Weights of a small CTC audio transcriber: 1.1M parameters, soap at rate 0.0022.
Rows from block 8, named by matrix and row number. Each number is 128 + 24 x the weight over its row's rms, rounded and kept within 0 to 255. All counts start at 0. After the name is the row's rms in percent of the matrix's.
# conv: width-3 conv, dilation 2 (model.blocks.8.conv.weight, 128x128x3), inputs 0-31, a 3 kernel for each
conv.70 092 [140 149 129 128 132  83 131 137 143 118  85 123 119 140 128 114 124 124 122 117 122 123 167 119 122 134 109 155 127 130  81  58 150 116 119  96 139  76 126  78 128 123  34  78 120 112  96  59 137 129 111 125 134 111 135 177 155 124 142  92 125 132 104 147 148 125 114 120 129 115  97 108 124 100 118 101 113 147  69 126 127 110 107 152 103 114 123 119 126 169  60 101 115  64 126 130]
conv.71 097 [114 112 172 128 129 107  95 116 132 125 171 105 120 127 104 144 133  98 141 116 121 119 130 118 126 122 120 115 117 138 102 145 110 155 169 107 107 109 130 132 142  51 143 121  97 123 183 129 138 134 120 124  99 175 142 149 126 119 119  98 125 140 118 126 132 110 135 124 131 127 111 126 155 116 146 200 114 112 125 100 124  76 113 126 126 122 119 126 133 119  44  47 118 133 113 128]
conv.72 102 [ 62 129 105 158 107 146 121 125 113 100 106 131 134 140 118 122  81 103 177 102 134 121 120 131 135 133 109 123 128 180 124 143 135  95 129 151  94 123 105 122  70 145  89 129 135 112 128 112 101 106 133 131 167 131 157 135 111 154  82  87 157 132 129 137 118 137 105 119 155 148 132 118 134 121 112 116 105 106  91  84 119 134 147 153 144 151 127 128 148 132 157 173 155 119 118 130]
conv.73 102 [208 134 154 128 139 104 177 132 128 132 126  74 127 150  49 150 149 148 137 128 114 129 109  97 126 145  90 140 121 122 116 122 123 128 127 122 132 136 139 136 132  75 130 148 117 118 128 129 127 139 179 130 131 130 129 119 125 138 123 143 117 117 146 143 115 147 132 116 106 147 136 116 112  95 126 137 127 145 113 128 177 128 128 144 134 140  95  91 124 117 135 122 156  91 121 126]
conv.74 094 [ 80 132 159 128  83 128  80 122  64 114 117 115 112 133 136 125  98 124 167 128 164 131 124  92 123 129 114 135 129 114 109  99  91 130 165 144 125 118 130 140 148 141 125 144 127 159 128 125 105 137 124 157 111 122  99 123 101 127 100 133 123 139 126 162  92 137 134 128 117 135 131 148 118 145 163  99 130 164 127 134 103 124  74 128 138 144 132 144 167 128 124 123  84 111 124 131]
conv.75 093 [131 138 121  76 119 101 164 123 121 122 131 122 134 124 125 138 139 139 129 148 126 138 127  87 138 135 114 107 119 119 161 115 168 129 124 132 152 163 150 139 146 157 135 132 136 131 132 101 183 134 132 100 129 105 112 141 133 153 103 102 115 117 115  92 128 153 108  82 129 129 198 125 118 122 156 176 144 106 159 186 145 110 147 107 114 132 130 120 154 117 128 134 124 123 141 128]
conv.76 094 [118 114 134 104 140 162 143 102 182 118 129 142 126 128 157 107 106 154 146  86 127 111 148 104  98 133 115  99 156  28 127  64  99 133 117 131 100  97 116 127 215 186 123 103 128 139 131 121 130 125 137 130 129 120 125 125 120 120 123  93 149 110 123 121 122 148 126 129 121  75  85 147 137 104 161 128 130 108 124 125 133 115  61 135 129 124 131 156 141 105 131 164 166 132 133 146]
conv.77 100 [129 130 138 130 124 127 129 126 130 145 101 122 140 103 129 142 122  88  96 132  87 129 151 142 148 128 143 118 139 122 165 110 174 132 113  11 158 167 105 146 118 123 129 128 133 155  82 147 130 123 135 125 191 107 117  99 199 128 127 114 116 141 124 137 134 157 126  98 140 133 137 141  77 126  99 105 131 156 129 136  82 121 126 128 125 126 144  76 126 168 118 107 105 149 105 129]
conv.78 099 [128  91 152 126 113 131 170 133 141 125  84 165 117 187 186 112 110  74 125 201 116 136 129 124 123 101 122 130  96  94 127 122 115 138 159 144 157 128 133 111  99  83 134 131 129 130 144 128 134 133 129 177 144 132 116 175 150 140 125 127 135 131 158 142  97  95  87 123 112 148 113 149 127 152 137 120 132 128 135 129 170 129 113 114 145 116 129 140 133 129  98  45 137 101  97 116]
conv.79 097 [105 132 150 150 128 130  71 128  86 122 108 124 126 116  73 132 111 135 123 125  71 156 130 147 126 173 113 128 133  97 120 135 142 125 133 130 119 135 169 129 128 146  88  83 127 176 110  89 129  87 158 125 135 129 125  86 108 123 126 124 134 123 128 145 158 106 139 131 146 148 154 126 139 160 130 109 113 128 121 147 128 120  93  97 132 103 117 109 154 159 130 159 126  79  75 128]
conv.80 096 [103  63 126 124 115 112 136 141 109  98 133 133 114 123 127 129 146 127  92 141 137 129 130 175 120 126 137 129 125 126 157 113 113 128 129 157 141 130 105 133 165 140 146 128 148 111 151 131 121 125 133 108 167 108 145 186 163 135 138 148 126 141 131 118 146 163 126 140 115  99 135 161 120 114 130 146 144 147 122 125 118 122 163 136 142 143 130  77 120 182 130 134 126 125 134 145]
conv.81 097 [119 112  91 143 152 121  72 114 143 137 126 126 122 124 144 137 145 167 137 110 185 117 122 102  86 148 194 129 129 150 140 129 126 129 150 103 123 133 139 173 142 128 127 124 115 142 133 145 127 120 153 124 130 163 142  36 127 141 120 135 138 199 128  94 170  96 118 141  82 102 130 174 140 126 170 106 144 105 127 132 136 148 130 126 111 130 129 131  94 120 118 127 167 136 138  58]
conv.82 096 [ 97  81 165 142 127 133 102  81 127 106 115 126 127 125  70 103  79 127 130 125 121 127 127 133 150 133  89 122 107  88  76  90  57 174 130 155 114  86 133  94 107 129 144 148 140 122 124 100 142 184 127 129 134 136 120 129 138 125 136  99 131 128 125  74 122 108 106  90 115  92  80 119 138 107 142 151 138 133 100 100  82 142 142 129 141 132 128 128 132 131  81  87 131 121 169 109]
conv.83 097 [132 132 131 155 126 149 117 139 144 130 123 142 114 115 132 112 167 119 156 138 126 128  88  75 155 128 127 154 140 141 140 133 108 121 123 144  76 140 130 122 124 131 128 123 127 122 128 161 131 142 106 124 137 169 128 183 113 127 124 129 159 121 137 100 137 119 125 114 121 143 146 122 185 164 121 117 152 124 111 161 127 124 178 154 129 127 129 132 131 152 167 128 138  97 126 140]
conv.84 099 [112  96 133 129 129 114  78 132 171 125 121 170 136 121 120 126 136 146 122 134 169 140  92 131 103 133 132 103 107 109 138  96 112 124 133 132 130 174 126 124 129 175 108 123 129 129 163 136 131  90 162 121 118  95 160 115 130  92 123 162 153 124 127 151 110 126 109 124 165 125 133 188 125  84 115 133 119 112 145 138 130 119 171 177 127  99 125 130 141 128 151 127 128 110  88 144]
conv.85 099 [157 116 160 148 172 185 129 128 132 152 106 148 113 120 109 127 124 130 125 155 128 125 107 124 179 131 140  83  92 131 155 118 122 137  93 129 127 130 179 123 111 146 149 128 137 120 141  42  92 116 166 134 116 225 142 145 158 136 114 152 129 133 138 124 126 151  97 130 120 135 117 127 155 114 167 141 140 169 155 119 125 163 124 141 126 125 126 121 114 133 139 133 135  98 123 140]