config.toml
model = "CTC audio transcriber"
dataset = "short read English sentences (LibriTTS-R)"
train_examples = 26041
time_shift_ms = 100
n_mels = 64
hop_length = 160
input = "log_mel"
spec_augment = false
win_length = 512
tokenizer = "word"
vocab_size = 5132
arch = "tdnn"
norm = "batchnorm"
activation = "relu"
depths = [12]
kernel_size = 3
stem = "single"
widths = [128]
init = "trunc_normal_002"
optimizer = "soap"
beta2 = 0.95
lr = 0.0022
beta1 = 0.95
shampoo_beta = 0.95
eps = 1e-08
precondition_frequency = 50
max_precond_dim = 1536
merge_dims = true
one_sided = true
adamw_lr_other_params = 0.00094
grad_clip = 1.0
l1_shrink = 0.01
ema_decay = 0.999
steps = 10100
batch_size = 384
epochs = 148.9
lr_schedule = "wsd"
decay_fraction = 0.4
final_lr_fraction = 0.05
warmup_steps = 1010
weight_decay = 0.1
adamw_weight_decay_other_params = 0.05
Rows from block 6 of a small CTC audio transcriber, named by matrix and row number. Each number is 500 + 50 x the weight over its row's rms, rounded and kept within 0 to 999. All counts start at 0. Numbers have three digits each.
After each channel's rows are labels from the 100 clips, of 14848, where the channel reaches its highest value: "top examples" is what is common among them; "loudest band" is the band of the loudest frequency at the time of the peak. Only what is clearly more common there than usual is listed. The data: short read English sentences (LibriTTS-R).
# conv: width-3 conv (model.blocks.6.conv.weight, 128x128x3, each kernel summed), inputs 0-127

conv.16:506506501485500601480496468511502599459506502532546513419507492525513562524469480537519571489549497539515488420523282622446499466468423491487481500534438466507522628447531508480531484520590447537449550450525560632510575527531489492543494472517469504524513532495494466507484473533497421452427482474521577510461466482518407445533418564408467518511516454539369495517533538473547469496380
top examples: the word "of"; the word "the"
loudest band: 250 to 500 Hz

conv.42:509479512540439537531455505520522447464546490495516452499487549515494504460479528445445558464439469451472464534532459561648495514592562523511501476501372586544450519537561547529546503483479469532547455435493502494504490519605460550454477436540500521495436441470519448485505497450608526520500437503504500426315372464466548521504554512472471501589632597478515455471524485431494418406485
top examples: the word "he"
loudest band: 250 to 500 Hz

conv.65:467494513542504551510540456466491519509489422447578434469446446474580544488476579400451455506574527406435422495442511479498514504469481449511468456546493495432456509538476495469529530518454485660461541521489424603531588482512511452454508501530513527524475499565476513506470416439577506515494525309425465488490501502467540557447530488579533486509492689521546527553400499482502492496498
top examples: the word "was"
loudest band: 4000 to 8000 Hz

conv.14:506611527651580482501499608461425486542526594516467523569448493473373605398494478530443474463517504445503494464537587533554490485569436421471514459486519430563412550521517506432524464497508428564568471458521492488475524535482552484530487556496601493601462525503510470465452496440407514509531496520502546543488519551467532559468537373563456547489527525473487510503478555480376522514505
top examples: the word "i"
loudest band: 250 to 500 Hz

conv.112:495494483430556513530521522516518520478509499424486483493551683540412515495573526489566359465483404511553486449527475514447491485534626511485543477519613580458472537516408486496537518493456564531537503514476505513446451481459537532660514511421457482466439511529441571457504538491593448453502459500499477461494561448472505499513518445471527400484420539574489467459485477543525632457480
top examples: the word "not"
loudest band: 4000 to 8000 Hz

conv.19:521488520523479489491454608513464613441535504523501437396566510534566447438478399535483554526632388574516490496611532461419521488619514439388564538475497469571465510419474463504547532525529497523470518483517421522442457387546492458456494379426445579489470531514487489545536485401514529501428518493502539418524478497544551547476513439525494462418482481490461515472499462475479499456508
top examples: the word "i"
loudest band: 250 to 500 Hz

conv.47:423290418516582466479487467519545483586503445513523426418447513567539542507536516469554480507481547470516512507443520525497454512494492510493496460516366559499456517498436497516469403514521444509464520401498430617464563460498516529562534513521577419532605472533484429508472537441505478478458511475515468470513655506454426474583432483533588511429505573489504451507483533498500491495459
top examples: the word "me"
loudest band: 250 to 500 Hz

conv.120:516479505520494473529497569514547432512533507571530477566553537494502448502508486538443489541468532542480339550337508466559495514458462476441448397540517461557428561481502459435445460526470488433502525399493514494504529518497478602629607419418481559476650422519542481476476556523515535488518471493544531467532504505516473431458515441539513476563466434428433508452478529449514585443519
top examples: the word "not"; the word "no"
loudest band: 500 to 1000 Hz

conv.40:464546430469490470380394476490397522571511495477627504504566581429451471536467474540552558429486507498571541465487476502529565471514559555532504490490495423476479506590526520435418414505528432606513503460487505504616476551561523447485450588493516440523555524513515523489474467457636490531504475522503565511571470566426582434450550477591525479447455498496524473578528473466493507396496
top examples: the word "you"
loudest band: 250 to 500 Hz

conv.7:370539485462515433482443502503436556479506536456552480465361519538408560606454487513499559555512504455456583515518501474461451504514428497524561619469469499501472524481420498587509480497510369499519528688502519505439458542459518501545429493504511515551490531455532528479446517392427511530518490574540492494508502569606474613511501573480476471459471511451521509443471472495529569443468
top examples: the word "was"; the word "his"
loudest band: 500 to 1000 Hz

conv.6:458534549469496506444470499452547581474455527536553454431545547549544515414450395482506449500442530493517479443620603431482575482455516458488520576483545404512471626459432427539495426525488476562412573530510498496494536479438506487667553505469439539492466473487491491471491580558504443518533522471498535474497485457620517546412525492449496491546420413577518480507453570493491552439517
top examples: the word "the"
loudest band: 500 to 1000 Hz

conv.53:521488499523637526503421459505504450488442507556434527520513556481418458391533539576608482536516608415495569528490472358633486469418467519510555433522420537576524455486427466497482487458458445481514492452496528459514452535457538505575414464507547506422542530488408516479479524516501465493577550486533423511554467481510513473496519444491453336581493542537487484443484465512487515482527
top examples: the word "you"
loudest band: 250 to 500 Hz

conv.85:500432495451512519532565544413596409544354557453444411456512483501497592492391529500468422474473460549485371489527484528600520511473551497430496505501458499551511483496475461468530424543508510426405539497477447450465565446396482527508539478505478565594544482529518487509509471546587470493428560480416561435573467472453514486504440498478428425602475516585442528521500467457487547481500
top examples: the word "i"; the word "my"
loudest band: 250 to 500 Hz

conv.116:547501515522570498489482347518382466436506548512548508398511530494524498474484475508494457506482488536519538441495520378581510486500376533511564581523449414512540457498516518555559505504467517524451533459513479524458514618515505492574423490595489516535521536505398536471505530441506429631533493411511472500506489507539537518487478365487519470461467453552362561433555525529583480553491
top examples: the word "it"; the word "is"
loudest band: 250 to 500 Hz

conv.87:473555460417541460637500486548485465495552489553476432487492572461466466451553548438517523582508569459535410576465462479478454499481506516564444481550496460501470517470481477549562495481500484506483539475502485527482509485496500533471494478503711459476492477497520431494379656468545453427509531596546496459495444526462490478610528488472666487467453457453471485529573504531484576503535
top examples: the word "me"
loudest band: 250 to 500 Hz

conv.38:538457501458469504458484454429535507491469523522514481442502469479410528513510450570481453491476547481443466479526526681520525436513460491547454541434478489450524574516542492525436454475503569572557509483495627517579501672563488591572526556508446490443408524486521508437540394448440426480543505582532422544475447526529618523412562436480497470474494492474552439489456472505518508486526
top examples: the word "you"
loudest band: 250 to 500 Hz; 500 to 1000 Hz

conv.41:533552536452587482465539549546500493471451453494503591543506484484541471486478480544482531518555569516452516493549474422466541519476493502488429520541443448472439475519516611480371527492362524335453485406514508528461500506606491400520521505512481479494543508515394577510494521553485516512498463436336509525511508496448578516518492449552524439512471399517450539484505424560546587415491
top examples: the word "you"; the word "do"
loudest band: 250 to 500 Hz