{"tokenizer": "word", "activation": "relu", "max_precond_dim": 1536, "decay_fraction": 0.4, "warmup_steps": 1010, "weight_decay": 0.1}
Rows from block 7 of a small CTC audio transcriber, named by matrix and row number. Each number is 500 + 50 x the weight over its row's rms, rounded and kept within 0 to 999. All counts start at 0. Numbers have three digits each.
After each channel's rows are labels from the 100 clips, of 14848, where the channel reaches its highest value: "responds to" is what is common among them. Only what is clearly more common there than usual is listed. The data: short read English sentences (LibriTTS-R).
# conv: pointwise conv (model.blocks.7.conv.weight, 128x128x1), inputs 0-127

conv.3:477512532480503568423417472497486507505502467380501401403496499484474523589507508461521513615527503501439541429497502550459505480548419428531434484610454419489435420490496530541568532526407494465490517496402502443532370589468504405513497516505489499482428492527442502433603543523493546512460548526474427392495492532401514537480449530535497530445499536413502409504519416500488481561455
responds to: the word "you"

conv.18:531498518580555443465493502592500509540571514488503447547428474563451449392483505495514438529438492488500465395518543526449497430469444449475492496511410480435505477559458486498487485501452486506473455624493507517465498640468521498518498473490486504507416462467496493486457524443468515402534489433465487499598370416503389486511523374581491448426439501418497499510639412535544474511456
responds to: the word "you"

conv.5:457490486533503646443506471507489603518478470495600544504476491576591499525502438567496503505492459520373560494573426495550490499511346550422500497464489462493453467420483508625536473453499511511601505405505551486462494515503500479390406470436520376496536477481420532503553497475485492526479544473472450483516427528491459492461518565486430508608518500509547508443502515590540494506410
responds to: the word "was"

conv.9:411641490486466475473475464505497587529397576529465519500486521530416457500490507471530501490420541528445423424408568499543403595495452503538523537515499546483459639579517416491505521500483421521427451516454517500520491478361474419603494503481510500484380504496541425488500507499578473512457391531435505537505490509503414443507490486440460490460520402501462503576504506470505526547446
responds to: the word "think"

conv.109:517491419483454480498495496391500490462471524493559486617472454548642440480485517500504494509497550427508506476423527457491499558525490497468612499530500488506655497474494407489580424434547468465374460655482509502517489416531493511470508505516441515331493541373499514489516465538470506497497460493498510515488472507499510441494494495453534478487497495499657508582511476499477503503411
responds to: the word "was"; the word "not"

conv.118:578486480552540502527525499473455500510502471422505607497547501481624483467493692372513513520493485497477472258457513439514446508505481508506405434642474440426473480460559534485505480490496576495472504463524468497491500513487428385496571499471492455504527486445497508586504532509491490494502497521473371474543559447436487502502466532528546496496521478503505430495505500493510509497532
responds to: the word "you"

conv.23:543395453476478507492497493434381431551577507502517455483496482393520380490573500493498454500509485468491446467514506513591484542505438455511411454511497503534505517489512494498508535537407492474464590617564589530363490497493377471501457518533517464506609449464474374591512455576510492505396465490410432498511515508479484517428495526507478506463547446583441497449488486498599513450497
responds to: the word "what"

conv.98:495528484562484521502582507494541535546589492523460530500477520465425536495540481533444475516503323521591506505513511481473438438462573471548621457527483551452505580513496374528503442588483497445656506442617500489495478484575521350524501567499524461506508480495586493501421382467469522534500573489542497503473551481424493593466514497402535500485472497468482507450563500488506494497489
responds to: the word "me"

conv.82:499528529466506497459504504513498491477487510254482610503488543487491539481518492500499503470493484498514502337496479505518544511487510510461477405431561493535541523457495493498493474483467479525493469492520532494490497411504511468492490504486503501495507540465496512359511492502501503518454504503526538483487582482492498484484291531518525504508511547500465229485515496508493563465530
responds to: the word "to"

conv.22:495508578457499424515563517508538480598547487498574508503496611496499522490503309536514411433589550472498426532434499483504492483414508479541527521515430527495564574491503423519497457476417494559463495479440499498474488400413479473439546500520403474424363504395547520436497502487475522469520496483498527424494498454509510441528530472550506485496524504497377502523497553491588370535464
responds to: the word "the"

conv.7:467491426499490448533461615620566450495491527499575473515451517500469564501477487495456522504483423506388510533501486516437479499388589538526489503576438491457518474500533450452506479533488483488502493572378500360481488498500554396523494503524490460381485500526504432494512463547513456390596517507516439498566423531513553625484494398493511473512479492590420495593549442509480586511489
responds to: the word "the"; the word "of"

conv.81:529423494571526482488414506548498503462443470527497597501552562451534495467504439553489472371544422471411572494476501532510723417493501523668426481549582444493523448437493497466565486478539455510483505503400495510485498542505402488504536530545422495500445550482496496489490609518462500495455560497533486499489563563498506392444502489534517499494471502533415498502490492486446453557483
responds to: the word "to"

conv.20:501481487521501516499498495472500520475577493488522497462458496533527527500495500491499584485433511348419486494461581531503497534507479629494461502441411337516515448503528498500560463470514491496486434493450477481500474362479538458411477479510500680498533543506482458502481473425549528554592523498496509500510488497392538509537500486505497362522489521519517500507526520333583434585448
responds to: the word "not"

conv.84:509463493485370493449420440523405558468358470502503479593575495534469500488499499499430416548501534489468481502512523501509505530498409491502440488468447512481504451531502423519502604465569557489438496484496410496466466505516386453535438414595441505465503524518591498482496611503518544449513452436400491487496517505506498468548491405449458510487445486349454495513568464519497422496385
responds to: the word "you"

conv.113:546507473497521508523507502502405522464483487280516390496540508427500519499504498406504494533494502529526521480496509524483485508520456521480410352490474523505546464491511488510507471501408418492443516491497500503409513464530467466480526531509510474490500491453524484496500492572505520535473510512540534496507487498521493543515286478502556492508561525506505235429492515519533489483461
responds to: the word "of"

conv.120:435581489497355542483452455479515598497508420522505614516516531440510649493606498490520592412384541522484452522438546581456577496436498519499508484402552602488497501551497553496584508534511501505511483502489575394434462445467523551484539469597444523520485509500481505426497497489548549511479473466520482470476483507536463495494498392581505497468614477486575515520527472500494584495544
responds to: the word "never"

conv.91:495513506472502526518399514486481501522501483231496483494529523476505502501515526427509521554501484491539527552480489497524495527505501535481499345494548485561502490461509488509518503531413473513484495519515535482391507501500504510493424484509503504492516486496495508384518478522474505490420522495495484507529519511524517496500289499488509491523478503527518228464515486522485509470528
responds to: the word "was"

conv.24:513432569482583515499415468487351503528500517481512450433461549544485504489349422423499495500499496509450532393454505448562532540497597477429452392489498495516557483503448364471517440590487435524493511510512544514455457430503512488519478468515464500505529598441430491493498489486501505508498507500501510504521467489636419400473492476617584515503426454481425469427511494514530588452507
responds to: the word "you"

conv.111:431468495544552467492549506555497496464474474456564473484530477340527509489447512466537502522424399458514491500512584441485510522450494528461477502495500491511460520524567492504453467496347496469507433420520505467439497636491498493512502475497546460526475440412499438487470489490466528516504488502600447274526464433393563491548499554462405501499637526499478490497469494506494521578477
responds to: the word "he"

conv.16:450491508648495588446489514461498511451430495503482519523498494493611519455501500570360413493522410496494526490549548542579499467582475503472498492596471451492557501522497505536465488550487555511495504462548498428411583523497486521478440534478453479500601486548550545488509474527544551431487485450577564501501512446369525493508504502537482363489462604486503515473654460466485455393536
responds to: the word "you"

conv.121:506455483502492453489505566540461476582482509502551520496497547441498474466461497415507373553586549436441431496496531494482472596556369514497413506497373485482490413504474487564575517479499518468431496495471470487500561532440597494513488504433507421529496466498514519554470551480502344396519498596493533495488410473506367396500498573484437450533437502505439501539502487544515567473428
responds to: the word "she"